{
  "model": "model that answers yes/no questions on an image's attributes",
  "train_examples": 90422,
  "translate": 0.06,
  "encoder_stem": "deep",
  "fusion_encoder_width": 128,
  "fusion_encoder_inner_norm": true,
  "lr_schedule": "cosine"
}
Rows from block 3 of the fusion encoder, named by matrix and row number. Rows with one number belong to one attention dimension. Each number is 200 + 30 x the weight over its row's rms, rounded and kept within 0 to 999. All counts start at 0. After the name is the row's rms in percent of the matrix's.
# v: attention value (fusion_encoder.blocks.3.attn.v.weight, 128x128), inputs 0-127
# proj: attention output (fusion_encoder.blocks.3.attn.proj.weight, 128x128, transposed), outputs 0-127
v.9,149,200,170,191,196,195,130,226,171,200,213,190,208,200,163,240,200,218,186,276,200,155,214,271,200,200,174,200,208,200,200,188,240,203,167,200,200,201,123,248,151,156,227,212,266,199,182,162,200,200,263,200,192,210,251,200,140,186,214,241,188,200,156,197,200,183,219,132,212,222,200,161,200,234,200,131,200,150,217,200,222,200,200,149,214,234,159,200,157,200,238,191,196,126,184,200,200,189,200,200,200,181,184,224,250,200,214,218,190,283,197,186,228,200,200,200,173,187,136,193,200,198,200,258,205,200,200,186,229
v.10,128,185,159,185,210,198,127,225,164,200,200,200,210,200,154,231,148,216,190,278,200,155,212,270,200,200,165,178,200,200,216,200,247,200,165,200,200,185,138,249,200,170,223,209,250,198,177,173,200,200,276,234,188,215,250,200,136,190,227,243,200,214,158,200,262,200,219,131,215,220,200,157,198,234,200,133,200,150,221,205,223,187,217,147,200,236,165,228,200,210,231,200,200,132,188,200,200,191,182,174,200,200,186,217,200,187,213,212,193,272,200,190,228,210,193,220,200,183,137,200,200,200,241,249,200,200,200,189,227
v.11,119,200,189,217,200,205,131,254,200,204,236,200,200,160,168,289,201,200,202,283,200,171,200,279,166,200,200,202,200,200,181,200,212,200,195,200,200,200,141,213,200,129,200,200,262,200,173,200,200,197,227,200,200,200,224,169,132,200,187,235,192,200,200,207,200,223,200,200,200,208,166,200,200,200,200,142,200,165,208,200,203,233,216,170,204,193,182,200,200,203,273,140,200,106,200,216,200,200,164,200,200,200,218,239,237,237,206,173,200,280,213,200,210,200,190,200,200,200,122,200,200,200,200,282,200,158,253,210,208
v.12,130,182,186,200,154,223,151,261,202,156,195,174,200,201,166,262,200,176,221,254,200,200,186,247,200,187,145,232,188,184,200,213,178,200,241,192,200,223,153,178,200,188,187,182,259,176,200,200,200,200,200,154,205,176,210,204,143,217,123,210,159,145,197,200,211,223,180,202,167,187,164,200,211,186,211,170,130,190,175,200,177,276,231,174,243,200,233,181,191,182,249,127,220,133,211,206,200,216,170,193,182,177,243,258,200,263,215,195,210,260,200,200,179,200,200,200,220,212,200,216,183,200,169,247,200,138,205,223,171
v.13,118,192,194,236,200,200,187,255,200,147,200,177,182,200,186,249,244,168,224,216,200,200,177,214,200,181,150,235,200,181,211,221,200,200,253,200,200,200,190,149,219,212,164,178,227,176,225,195,221,200,160,143,217,174,193,217,200,226,111,184,169,133,220,213,194,200,175,243,154,182,169,217,200,178,219,200,131,218,169,185,171,278,232,194,237,200,251,159,200,175,226,132,228,173,219,195,181,218,177,190,182,180,249,247,173,274,200,188,217,218,200,227,159,200,209,203,223,218,233,223,179,218,153,224,177,147,180,227,151
v.14,136,200,200,192,195,198,130,200,200,208,200,183,200,200,158,246,156,215,188,278,200,153,211,277,212,207,200,200,200,195,200,200,200,200,168,200,187,200,124,200,200,157,220,208,267,200,181,200,200,200,270,200,200,200,251,200,137,188,200,244,190,200,159,197,200,183,218,131,214,219,161,200,203,200,200,124,195,149,216,200,222,198,200,151,200,228,163,200,153,210,241,183,199,121,200,222,244,193,200,200,193,185,186,228,253,191,213,210,195,286,200,188,226,199,200,215,168,192,131,195,208,199,221,270,200,183,200,189,229
v.15,111,200,197,222,150,200,139,200,207,209,200,200,188,150,178,289,206,200,204,277,202,172,210,277,172,200,135,200,200,216,200,200,222,178,189,200,195,200,151,192,200,200,199,200,247,200,164,154,200,200,227,200,200,200,222,161,141,199,200,200,200,199,200,200,238,200,203,158,200,210,200,165,239,200,200,150,168,169,218,187,206,223,217,185,200,194,173,200,182,200,272,145,200,100,193,200,195,200,176,188,189,196,200,200,200,239,212,154,200,273,200,207,206,188,200,200,138,198,109,200,200,157,200,276,158,173,200,200,200
v.16,144,179,200,182,214,200,130,213,159,210,200,200,211,167,164,219,148,225,187,266,200,150,209,268,220,205,200,200,200,200,200,193,200,200,160,230,191,200,129,242,200,174,229,210,261,200,187,200,200,200,273,200,187,206,256,200,143,179,218,200,200,215,151,200,257,171,225,132,207,226,167,160,200,200,200,129,200,143,213,205,225,189,200,147,200,245,157,230,200,200,231,190,198,136,188,200,254,191,200,179,200,184,183,221,249,185,215,224,190,280,201,179,233,200,200,220,200,180,141,193,211,200,200,247,200,192,200,182,226
v.17,106,190,185,230,153,200,129,269,200,194,200,200,187,150,166,200,200,200,209,200,200,179,200,283,157,200,130,201,206,197,200,196,219,200,198,200,197,200,149,200,200,200,196,200,253,200,168,147,200,200,227,199,200,200,224,163,129,207,200,238,188,193,200,208,243,223,200,162,192,207,200,200,200,193,200,200,200,174,223,187,200,237,229,189,200,200,177,188,170,200,273,200,200,90,193,200,205,200,171,202,200,191,223,200,200,251,211,160,200,289,216,200,201,200,174,200,140,199,113,205,200,162,200,285,158,161,200,200,204
v.18,065,200,200,200,200,200,200,200,200,208,200,178,196,200,200,171,200,200,219,200,302,172,200,256,250,200,150,200,200,200,200,200,200,200,200,200,200,198,168,251,124,222,200,200,222,174,170,161,200,232,200,200,175,200,200,200,113,200,206,248,222,200,200,181,200,88,200,183,200,200,112,182,208,250,200,165,204,139,202,234,213,137,200,148,200,205,200,292,200,185,211,205,248,219,200,200,272,200,184,189,209,166,225,190,200,158,200,189,200,200,241,200,200,239,200,273,183,200,164,200,200,221,200,200,210,196,193,183,208
v.19,148,180,200,178,218,197,139,203,200,213,201,196,213,200,168,212,142,226,182,259,200,152,211,259,225,205,191,176,200,192,200,192,251,200,158,232,189,185,133,249,146,172,232,212,255,203,186,177,191,200,273,200,184,207,253,190,146,179,200,200,198,221,146,200,251,167,229,133,200,224,176,163,200,200,188,136,221,150,217,200,229,200,206,149,215,244,152,236,200,214,221,201,192,148,187,200,260,187,190,184,200,200,177,200,200,177,217,226,185,274,200,179,238,208,193,200,200,183,143,190,213,200,238,241,222,200,245,178,232
v.20,038,200,229,200,220,200,200,119,200,282,227,200,200,200,200,200,200,240,215,89,137,184,200,141,294,200,200,200,200,200,200,200,197,200,218,198,200,200,255,240,200,205,200,190,112,200,200,200,200,200,200,200,200,253,200,242,200,200,254,177,200,200,200,200,147,165,202,206,198,190,200,200,185,196,200,232,239,200,200,226,200,200,119,200,111,172,180,200,200,208,200,263,200,200,200,200,200,202,225,139,200,200,217,200,200,200,181,187,200,200,200,206,200,179,200,200,259,200,226,203,200,200,200,133,228,250,145,193,177
v.21,085,200,200,200,221,183,286,200,226,200,200,200,215,253,200,147,200,224,200,106,200,200,200,127,256,200,255,199,200,220,200,200,194,200,200,176,201,166,256,200,200,243,200,200,142,200,212,256,200,195,163,182,210,232,179,200,296,200,215,157,211,211,200,199,200,200,195,212,210,200,245,238,177,200,200,200,234,202,166,205,200,200,200,200,200,181,209,200,200,211,200,200,176,308,200,200,172,200,231,156,200,206,200,200,200,200,200,220,187,102,200,200,200,200,240,151,254,200,271,200,193,224,200,200,231,244,154,190,192
proj.9,139,200,200,256,209,166,232,200,184,200,205,200,129,181,183,208,198,185,256,200,200,200,227,211,200,200,190,184,236,212,197,179,139,148,210,200,162,249,229,203,219,203,144,200,173,213,200,176,168,130,173,174,266,228,149,200,189,242,205,264,200,200,200,281,226,191,159,208,227,200,200,163,200,199,170,194,200,214,204,137,168,180,223,215,141,164,252,222,177,167,186,181,200,214,148,240,182,200,211,200,196,195,244,187,225,200,152,137,255,192,181,253,161,142,210,162,200,244,214,181,200,184,166,200,194,195,180,200,211
proj.10,116,232,200,254,200,156,247,195,185,200,200,219,133,200,200,200,188,198,248,237,184,200,230,200,220,200,200,185,238,200,190,200,134,141,208,212,160,249,234,218,200,207,145,200,174,218,200,173,163,129,175,167,262,200,149,249,200,231,200,268,193,200,203,291,200,181,200,217,236,200,200,159,200,200,200,195,200,222,207,138,200,173,226,219,136,162,253,200,179,173,182,189,200,200,142,245,200,200,214,219,200,200,239,181,230,185,151,132,200,200,182,200,200,138,200,159,200,232,200,200,200,190,172,200,196,196,172,238,200
proj.11,120,196,200,225,242,183,223,200,192,218,200,193,124,221,201,167,200,224,200,207,201,200,200,182,230,200,200,207,200,200,223,200,182,200,235,200,142,203,231,200,200,234,136,200,186,200,200,204,204,166,190,200,280,245,178,222,200,268,200,255,200,201,182,287,205,200,200,200,200,132,206,171,202,238,200,208,200,228,205,166,200,200,200,215,149,179,212,200,175,192,189,227,200,200,147,240,188,200,189,200,210,224,226,183,227,153,117,171,281,181,157,279,130,181,198,170,200,264,214,200,212,200,200,192,230,200,220,264,249
proj.12,109,187,200,161,225,208,198,175,225,242,239,203,200,200,236,166,200,234,238,174,202,180,200,165,240,200,249,224,200,200,200,200,222,225,237,200,200,163,205,222,214,209,192,200,213,200,229,200,227,243,200,254,220,200,200,196,226,200,215,241,218,232,203,198,191,198,147,164,250,115,254,191,192,225,200,221,216,223,225,276,200,184,135,221,162,225,200,200,210,200,195,260,200,216,213,177,200,200,200,200,238,244,154,174,222,136,115,224,252,187,167,200,200,245,158,220,208,253,200,200,203,191,245,171,240,232,240,241,273
proj.13,114,177,210,137,220,223,179,180,232,231,228,200,212,200,235,170,200,232,193,169,206,200,186,163,224,179,242,200,177,181,206,217,246,249,217,200,211,142,198,210,208,199,223,200,200,200,207,213,233,271,200,256,184,170,200,200,229,200,211,196,232,234,200,160,200,200,174,161,229,147,244,205,184,207,215,219,218,200,223,291,164,184,136,208,208,238,108,187,215,251,200,256,200,200,234,164,200,200,190,200,227,239,133,181,212,159,149,246,214,188,200,200,180,265,165,200,198,228,174,200,200,200,249,169,234,231,200,208,252
proj.14,122,223,200,253,215,162,240,200,200,200,200,200,129,200,177,203,200,193,256,200,200,206,230,213,200,231,200,186,238,200,195,200,149,146,200,200,158,246,228,216,200,202,143,200,178,215,217,172,168,132,179,200,268,235,151,229,195,241,207,268,190,200,200,289,200,190,154,213,200,200,197,162,200,200,200,200,197,218,213,140,200,169,200,212,136,164,246,221,200,170,186,200,200,209,146,240,182,200,200,221,198,200,242,187,230,186,147,134,259,195,200,257,158,142,205,162,200,242,217,200,228,185,172,200,200,195,200,200,217
proj.15,111,200,200,227,200,176,225,159,197,200,200,200,118,237,201,169,166,231,263,197,193,200,200,200,231,200,217,214,200,200,200,200,184,185,200,200,200,200,230,237,195,235,128,191,183,200,258,218,203,157,184,200,284,250,200,205,200,265,210,247,200,197,185,294,200,200,200,200,237,143,207,197,190,246,200,200,218,224,200,161,140,200,200,200,161,179,211,221,184,188,187,227,199,226,141,240,200,208,200,200,210,200,225,200,221,156,122,172,200,200,200,282,200,168,200,156,241,200,220,208,207,208,206,182,247,192,213,270,251
proj.16,137,226,187,254,200,159,237,212,200,200,201,222,140,173,200,213,199,180,243,243,186,205,230,200,200,232,200,182,235,221,200,174,140,143,198,213,167,253,227,212,218,200,152,200,173,216,208,168,161,124,178,178,254,223,144,222,200,228,205,258,193,199,200,283,233,195,172,200,232,200,190,160,225,199,171,185,192,217,218,134,200,176,235,207,139,155,258,200,175,166,181,200,200,211,150,237,176,200,214,200,193,200,240,191,230,194,163,137,241,193,190,244,174,136,207,167,188,200,223,200,200,183,160,200,200,200,174,231,203
proj.17,095,200,200,220,200,183,240,200,200,200,200,194,114,223,216,157,200,241,200,186,196,200,200,200,200,200,226,215,216,200,200,200,188,192,246,200,200,191,235,241,200,246,200,200,178,200,200,218,208,160,200,203,284,253,200,220,226,272,200,249,194,200,184,299,200,200,136,203,259,139,221,200,200,247,200,200,219,200,204,167,139,200,172,218,152,167,208,217,200,203,185,240,200,200,147,235,171,200,200,195,200,235,220,181,200,142,114,178,200,200,152,200,134,179,193,200,248,200,229,200,207,200,211,200,249,194,218,200,265
proj.18,061,200,200,250,200,153,246,242,200,200,255,200,200,200,172,227,200,174,178,200,174,226,200,189,242,200,161,200,200,200,200,200,144,95,200,200,182,277,227,209,200,157,200,200,198,200,200,171,200,140,200,179,183,195,112,188,201,200,200,267,196,201,260,200,223,200,200,246,281,212,232,141,200,200,200,183,209,240,200,200,200,200,200,235,93,139,200,200,167,193,204,182,200,233,182,200,200,200,200,200,215,216,200,203,209,190,181,134,196,200,200,200,200,135,200,200,184,182,208,200,200,200,183,208,200,194,227,200,272
proj.19,134,227,200,258,200,163,237,216,200,200,202,200,142,173,200,200,200,180,234,238,185,200,227,200,207,230,178,180,233,223,193,175,135,138,194,211,170,261,226,200,217,200,154,227,173,200,206,169,160,126,175,200,250,224,142,225,200,218,203,250,190,200,200,285,230,195,179,218,227,200,184,168,200,200,173,184,200,213,212,123,200,182,238,205,140,149,265,200,200,164,183,200,200,209,152,242,174,200,200,222,190,200,247,196,224,201,177,137,232,195,189,238,183,126,217,170,200,217,224,200,200,183,155,228,200,193,169,226,200
proj.20,042,200,200,200,200,200,179,280,200,142,169,190,251,200,180,228,184,200,200,200,209,249,200,232,178,200,200,151,184,200,200,200,200,186,200,200,254,223,175,200,200,197,259,200,200,187,124,190,200,200,200,200,152,242,185,110,139,200,185,224,200,200,200,103,222,200,241,216,149,229,162,202,191,200,206,200,186,134,210,200,200,204,200,200,200,200,235,200,200,101,200,180,200,179,200,166,200,200,200,200,239,151,191,200,200,200,237,249,200,200,263,170,200,200,242,200,200,201,255,205,200,200,194,231,126,181,200,138,200
proj.21,080,200,200,175,147,200,200,200,183,146,200,200,281,200,178,231,200,167,200,214,226,216,200,246,167,200,200,195,200,200,200,200,210,200,152,200,256,200,154,147,193,165,200,188,223,200,200,200,200,234,200,204,116,145,200,200,156,138,162,200,200,200,198,99,187,200,258,200,200,200,200,222,200,200,200,175,200,160,200,248,255,226,200,200,254,258,213,194,200,200,200,161,219,143,200,156,200,200,200,231,190,155,173,236,165,262,200,223,200,258,200,200,200,200,201,200,200,147,176,200,200,211,200,200,157,200,173,200,112