{"encoder_arch": "resnet", "model": "model that answers yes/no questions on an image's attributes", "dataset": "photos of plants and fungi (iNaturalist)", "train_examples": 90422, "image_size": 24, "crop_scale_min": 0.5, "horizontal_flip": true, "translate": 0.06, "questions_per_image": 4, "encoder_norm": "layernorm", "encoder_activation": "silu", "encoder_depths": [7, 7], "encoder_kernel_size": 3, "encoder_stem": "deep", "encoder_avg_pool_shortcut": false, "encoder_widths": [64, 96], "fusion": "cross_attention", "fusion_encoder_width": 128, "fusion_encoder_layers": 6, "fusion_encoder_norm": "rmsnorm", "fusion_encoder_norm_position": "pre", "fusion_encoder_activation": "gelu_tanh", "fusion_encoder_mlp_ratio": 3, "fusion_encoder_head_dim": 32, "fusion_encoder_fused_qkv": false, "fusion_encoder_bias": "none", "fusion_encoder_qk_norm": false, "fusion_encoder_parallel_block": false, "fusion_encoder_inner_norm": true, "fusion_encoder_positions": "rope", "fusion_encoder_cross_attention_every": 1, "init": "trunc_normal_002", "residual_init": "none", "optimizer": "adamw", "lr": 0.0025, "beta1": 0.95, "beta2": 0.98, "eps": 1e-08, "grad_clip": 1.0, "magnitude_pruning": 0.3, "steps": 7600, "batch_size": 256, "epochs": 21.5, "lr_schedule": "cosine", "final_lr_fraction": 0, "warmup_steps": 380, "weight_decay": 0.2}
Rows from block 4 of the image encoder, named by matrix and row number. Rows with one number belong to one channel. Each number is 128 + 32 x the weight over its row's rms, rounded and kept within 0 to 255. All counts start at 0. After the name is the row's rms in percent of the matrix's.
# convs0: first 3x3 conv (encoder.blocks.4.convs.0.weight, 64x64x3x3), inputs 0-12, a 3x3 kernel for each
# convs1: second 3x3 conv (encoder.blocks.4.convs.1.weight, 64x64x3x3, transposed), outputs 0-12, a 3x3 kernel for each
convs0.12 108 [153 148 154 147 166 128 147 151 150 193 175 141 128 158 163 128 128 128 100  90 110 128 109 128 143 147 128 167 166 147 161 196 164 147 184 187 101  97 128  98 110  99 110  68  81 144 128 169 162 157 168 144 176 161 109 128  98  83 106 111 128 128 128 149 168 171 167 172 141 144 173 177 128 111 146  92 106  79  98  93 106  91  86 128  90 128 128 153 143 128 144 128 128 128 152 128 128 128 128 182 159 148 149 171 150 142 176 154  95 105 104 103  93 128  82  95  92]
convs1.12 122 [166 181 172 159 149 162 158 161 188 148 187 179 165 173 152 161 177 199 167 180 191 186 174 186 199 169 203  98  95  83  87  83  96 100  90  71 118  88  97 104 113 128  89 100 104 145 145 162 159 153 160 138 157 139 105  73 105 116 110  93  83 110  98  98 116 112 116 114 113 101  87 116 115 108 128 143 152 174 149 159 149  91 115 109 110 103  99 115 128 128 128 128 113 128 114 115 128 128 149 155 152 143 174 161 128 152 159 157 154 153 172 144 148 163 163 157 149]
convs0.13 085 [109 145 160 128 128 128 157 128 154 128 128 169 128 148 128 128 145 145 128 128 128  73 128 102 128  66  96 128 150 105 149 108 178 155 153 128 128 112  93  87  58  80 128  80  89 175 175 181 176 177 194 193 207 157 105  75  92 110  80 128  59  85 100 145 128 110 146 149 128 144 128 160 128 128 208  84 128 197 104  74  58 128 128 151  94  85  81  81 128 128 128 128 128 150 165 168 161 154 128 162 128 163 168 168 165 164 173 165 146 128  93  78 109  54  94  94 128]
convs1.13 085 [195 170 192 128 161 177 128 128 128 186 188 202 128 192 177 104 128 128 172 194 167 110 149 166  98  70  69  85 128  62 128 150 128 150 174 162 150 150 169 160 128 156 128 160 150  82  83  97  67  83  96 112 103 102 128 109 104 128 146 128  93 173 128 109 128 128 128 128 144 152 128 128 128 148 148 105 146 128 106 106 128 128  91 128 112 128 108 146 128 128 109 128 128 128 128 128 114 159 128 107 128 112  84 128 113  50  95  91 144 152 148 128 151 128  84  63  66]
convs0.14 124 [204 155 188 170 164 159 165 157 182 182 179 173 190 180 194 158 171 154 128 128 128 114 149 147 113 159 128 154 109 128 157 156 157 150 128 128  79  95 105 128  97  81 108 110  96 163 173 164 168 192 161 179 183 167 110  96  86 100  89 110 111 108  94 159 159 142 153 156 153 152 144 144 140 128 154 128 128 128 128  98 128 109 102  92 106  87 128 128 112 128 153 152 128 128 161 128 157 151 128 189 195 144 179 200 179 161 153 189 115 105 107  82  98 109  98  97 103]
convs1.14 124 [192 204 197 189 193 169 162 160 185 183 222 197 188 191 203 185 227 201 163 175 159 114 151 128 128 155 139  88  90  89 128  73  82 128  84  82 128 128 143 128 108 128 108 114 128 128 128 143  91  93 128  97 105 128 102  90  71  95 116 142  98 128 113 128 112 103 142 104  98 115 117  92 168 168 153 183 167 193 168 183 175 128 109 128 111 110  88 151 104 128 128 143 107 128 128 109 128 142 145 157 128 155 156 173 158 143 128 128 128 144 161 148 138 148 145 138 141]
convs0.15 106 [152 128 169 164 171 164 159 154 171 165 192 190 163 174 174 156 184 178  83 103 103  91  93 110 128 128 128 128 128 128 128 128 128 150 154 166 106 128  95  93 112  98 128 128  79 201 192 205 153 207 166 170 165 178 128 128 128  99  85  98  84  80 110 128 157 128 176 164 175 156 147 146 148 146 174 111 111 128 100  82 104 113  80 100  96  98  81  92  75 128 150 128 156 150 142 128 128 184 128 159 162 169 180 160 155 149 164 168  83 100  98  98  98  79  78  91 103]
convs1.15 109 [218 195 215 218 203 220 143 175 151 209 230 200 206 223 227 168 181 187 152 164 141 140 148 173  81 101 128 107  94  72  80  92  60 145 171 114 128 115 128 128 128 128 158 145 128 106 111 128  93 117 128  88  92  84 128 128 113 128 128 128 128 152 128 110 128 109 128 128 114 157 142 143 158 151 171 152 196 168 156 128 148 128 116 116 140 152 110 128 128 148 107 128 128 128 128 128 105 144 128 128 112 172 128 128 160  93  87 112 143 128 128 128 128 149  57  92  85]
convs0.16 058 [176 172 180 171 152  90 175 158 103 198 128 128 223 158 164 211 193 128 128 199 128 128 160 128 128 128 154  84 128 154 128 153 128 128  88 104 128 179 128 128  99 128 128 128 167  58  85 163 175 168 176 161 199 184 128 128 157 128 128 173 103 128 128  90 128 128 128 128 173 167 128 128 178 184 180 247 158 201 209 217 180 155 128 128 101 152 128  99 101  99  95 128 128 128 128 169 162 128  73 128  88 128 128 128 158 161 182 205 128 208 128 128 128 168 155 128  72]
convs1.16 077 [149 168 177 173 149 210 146 157 174 218 204 183 198 183 185 128 194 185 146 128 128  82 128 128  66  25  76  91 128  86 128 156  92 148 151 128  98  87 128 128 128 112 167  85 108  93 151 147  85 128 128  96 128 128 128 128 128 149 104 128  96 147 128 128 156  93 146  85 149 151 128 128 154 144 128 156 148 128 149 147 156  89 104 100 128 128 168 156 128 158 107 128 128 108 128 146 128 128 162 155 111 108  87 107 128  87  75 112 111 104 101  60  60  92  42  66  20]
convs0.17 111 [ 95  89  92  72  87  83 115  81  88  65 103  66  71  84  67 108 128 128 128 148 128 128 109  85 109  82  91  86  97 105 128  93 109  98 128  81 128 161 164 148 128 128 151 143 169 103  90  83  93  69  62  85 113 115 188 169 140 128 167 174 128 128 143  89  82  75  84 100  84  90  80 128 105 128  98 142 107 115 128 128 145 128 140 128 128 162 144 113 128 128 128  83  96 128 113  95 114 109 105  93  70  84 105 106 100  88 104  82 165 128 143 157 148 156 128 128 128]
convs1.17 119 [ 79 106 103  59 100 104  70  62  52  76  77  68  68  69  36  80  78  62  60  71  87  94 108  73 112 128  59 161 151 162 197 168 176 154 174 199 113 144 117 128 128 148 128 128 128 128 128 128 128 128 128 186 172 149 142 164 139 156 158 173 144 128 128 114 139 144 150 138 143 138 128 146 140 149 128  87  99 103  95  79 102 116 141 111 138 128 145 128 101 100 145 128 128 128 115 146 128 128 128  87 114  86 101  87  79  95 102 102 102  99  82 106  88  81  75 109  87]
convs0.18 075 [128  90 128 128 128 153 161 178 128 128 128 128 147 169 128 211 188 182 174 146 174 108 128 171  98 183 191  98  56  93  64  82 128  78  90 106 128 149 128 128 150 170 156 154 165  77  75  62  81 102 100  75  12  89 157 128 128 128 128 128 168 128 160 128 128  85 128 128 128 128  99 128 155 157 128 194 213 128 214 171 173 128 128 128 128 109 128 128 128 128 128 128 188 128 128 128 152 128 160 101 128  93 104  85 149  84 101  97 128 128 128 152 128 158 162 196 193]
convs1.18 079 [188 156 128 192 190 159 128 175 128 150 156 170 180 203 222 189 176 163  64  95 128  58  63 110  32  35  56 104 128  92 128 104 128 128 159 159  80 128 106 161 128 106 128 112 154 128 155 112 101 128 165 128 128 128 128 128 128 128 128 128 144 159 128 157 128 128 128 128 128 128 128 112 194 128 166 193 144 190 152 181 158 152 165 163 128 128 128 128 106 168 104 128 104 104 106 112  88 128 128 179 107 102 128 128 106 128  34  93  67  92  81 104  99  92  74  53  81]
convs0.19 097 [ 91  80  83  75  93  88  84  82  83  83 128 101  80 128  97  92  60  90 128 128 128 105 112 102  97  99  89  74  57  95  94  81  96  86  73  55 114 128 128 128 128 128 128 128 128  72  80  78  86  99  54  85 114  65 147 110 147 128 165 128 128 128 128 107 113 113 128 101 128 100 104  61 150 143 158 128 128 128 128 109 128 112  88 128 144 128 128 128 128 143 106 102 128 128  94  81 105 128 154 110  81 109 128  87 107 114 103  84 149 174 128 174 160 175 163 188 170]
convs1.19 099 [ 59  79  86  76  88  76  67  82  75  71  74  62  62  70  67  38  40  50 156 128 128 160 150 158 156 174 147 153 148 142 128 187 145 161 167 153 172 178 164 150 166 171 152 150 151  97 128 128 128  83  90 128 128 103 153 167 160 153 146 155 185 144 168 151 128 147 153 152 143 128 128 128 128 128 151 110 101  71  77 128 112 148 145 156 156 157 170 128 150 168 160 142 150 147 102 128 128 128 146 141 128 128 153 162 128 128 128 128 142 128 144 128 128 143 128 149 164]
convs0.20 089 [174 167 160 156 128 161 144 128 147 163 152 221 148 173 174 128 113 144  82 128 128  89  90 128 128 128 105 128 128 128 128 128 158 128 128 161  79  93 128  80  97  88  74  84 128 179 186 202 211 198 166 128 189 203 128 128  84  99 128  73  96 110  82 163 128 128 128 128 151 128 162 168 194 212 161  76 113 128 128  66  77 128  97  87  96 128  96 102 128  96 128 103 147 128 128 128 128 128 109 176 145 146 158 192 162 179 167 153 128  93  86 103  94 128  81  95  98]
convs1.20 092 [198 188 196 189 212 204 152 115 128 183 206 195 176 208 215 162 166 170 128 128 128 128 128 167  73  78  87 128 128 128 147 128 109 110 157 128 107 128 128 128 163 103 157 160 152  91 110 100  58 106  76  82 128 128 128 102 149 128 160 128 128 172 159  99 128 128 128 128 128 177 168 128 188 128 169 154 165 186 128 153 158 128 128 128 155 128 165 176 111 128 145 128 128 160 162 142 128 128 111 146 168 148  90 128 144  40  61  90 128 128 128  91 128 128  89  67  97]
convs0.21 093 [128 105 101  86  95  92  90  72  75  56  67 128  64  48  79 128  73  67  88  92 128  98  88  91 128  97  89  92 102 100 103  92  90  75 104  49 148 128 157 153 128 145 151 128 128  95  81  89  99 128  98 128 110  69 153 157 128 153 128 128 111 144 128 105 128  98 112 128 128 106 128 128 128 128 128 159 167 151  72  81 128 128  99 128 144 150 128  82 128 128 102 128 128 128 105 101 100 147  92  89  92  93 101  93  81 101 128  74 179 128 173 128 128 107 170 143 155]
convs1.21 105 [ 73  74  60  71  72  69  56  71  84  39  45  80  82  93  87  64  95  99 159 158 156 164 174 174 145 162 161 128 155 176 149 128 143 161 164 128 171 154 172 148 175 165 155 150 184  80  94  96  58 113  80 128  96 101 169 154 128 128 158 172 151 149 128 151 151 128 140 128 167 143 128 146 109 113 128  68  83 128  69 111  80 128 128 128 148 145 146 128 185 142 153 128 157 162 128 144 148 153 145 108 128 128 112 128 128 128 128 128 148 166 141 128 146 128 128 146 128]
convs0.22 088 [ 95  96  88 128  84  93 128  98 105  81  76  87 128  82  83  81  76  82 105  71 128 112  83 108 101 107  57 101  88 105 110 112  80 101  74  67 128 128 128 164 108 128 143 128 128  71 102 128  65  93  94  92 101  75 147 155 128 166 128 128 128 128 128 108 156 128 128 128 128 105 128 128  41  96  91 128 128 128 128 102 128 157 128 154 147  92 128 128  87 128 144 128 100 145 128  96 128 147 128 128 100 110 100  98  74  74  89  78 171 128 157 128 153  98 128 165 158]
convs1.22 107 [ 64  62 100  71  95  91  53  44  55  76  72  77 102  76  84 107  54  97 128 128 100 128  95 101 128 128  77 154 159 159 170 161 152 159 164 173 155 167 152 182 157 163 159 170 152 128  80 100  82  89 104  88 117 114 159 164 159 168 182 128 172 169 163 128 140 128 158 128 173 161 128 128 128 128 128 109 113 128  77  67  95 128 171 128 160 167 143 153 159 128 128 140 147 128 128 128 128 128 145 107 110 128  86 100  79 112  98  89 128 154  96 128  94  98  75  92  58]
convs0.23 088 [ 72 128  75  61 128 102  95  65  97 107  89 102 100 108  74 128  85  77  86  83 101  80 146 128 102 111  93  72  35  65 103 128  89 110 107 111 128 128 128 112 161 165 128 128 128  97  69  57  99 105  91 100  84 128 163 128 128 128 128 128 128 128 128  72  79 108  86 110 128 128 106  93 128 128 128  97 128 102  78  47  98 111 128  98 128 153 149 128 128 161 128 128 128 128  81 128 103 128 128  89 128 109 128  91  82 103 128 100 128 149 149 128 128 128 128 160 128]
convs1.23 098 [ 61  46  60  63  92  71  55 105  55  55  64  45  57  52  55  70  49  45 153 187 128 128 144 128 128 141 128 155 149 128 146 157 165 186 164 156 161 128 148 145 165 128 144 144 148 107 108 110 155 113 103  91  85 111 187 148 180 156 144 168 166 164 154 145 128 142 148 128 160 128 128 152 106 128 153 128 128 102  96 128  99 149 128 155 128 128 160 179 163 160 128 128 143 128 128 128 128 155 144 104 128 128 128 128 128 128 113 162 101 128 128 143 153 145 128 115 158]
convs0.24 081 [128 157 128 102 128 156  67  63  87 128 145 128  84 128 110  68  93 109  77  63 128  82  96 128 128 128 108 128 177 179 179 190 192 146 175 187 128 105  87 107 128 128 102 128  92 187 160 128 198 169 208 164 192 128  97  90  86 128 128 108 164 128 103 172 161 163 183 149 128 157 162 173 128 128 128 128  52 128 128 128 109  97  96  69 111  95 103 128 104  85 128 128  83 106 128 154 128 111 157 165 145 166 157 165 187 179 148 151 128  78 128  64  98 103 110 128 101]
convs1.24 065 [ 53  48  97  80  95  52  87  66 128  68  79 128  44  93  42 128  90 128 128 128 128 176 147 170 128 176 172 207 229 128 107 171 104  90 149 128 128  98 160 128 128  85 128 176 128 128  72 104  94 128 108  83 128  82 128 149 150 153 162 154 128 154 128 100 105 128 128 108 128 128 107  81 128 128 155 128  71 100 128 128 128 128 128 162 128 153 128 170 157 128 128 167 107 128 128 128 174 128 128  99 128 128 101 128 148 128 128 128 180 128 109 160 128 164 128 128 128]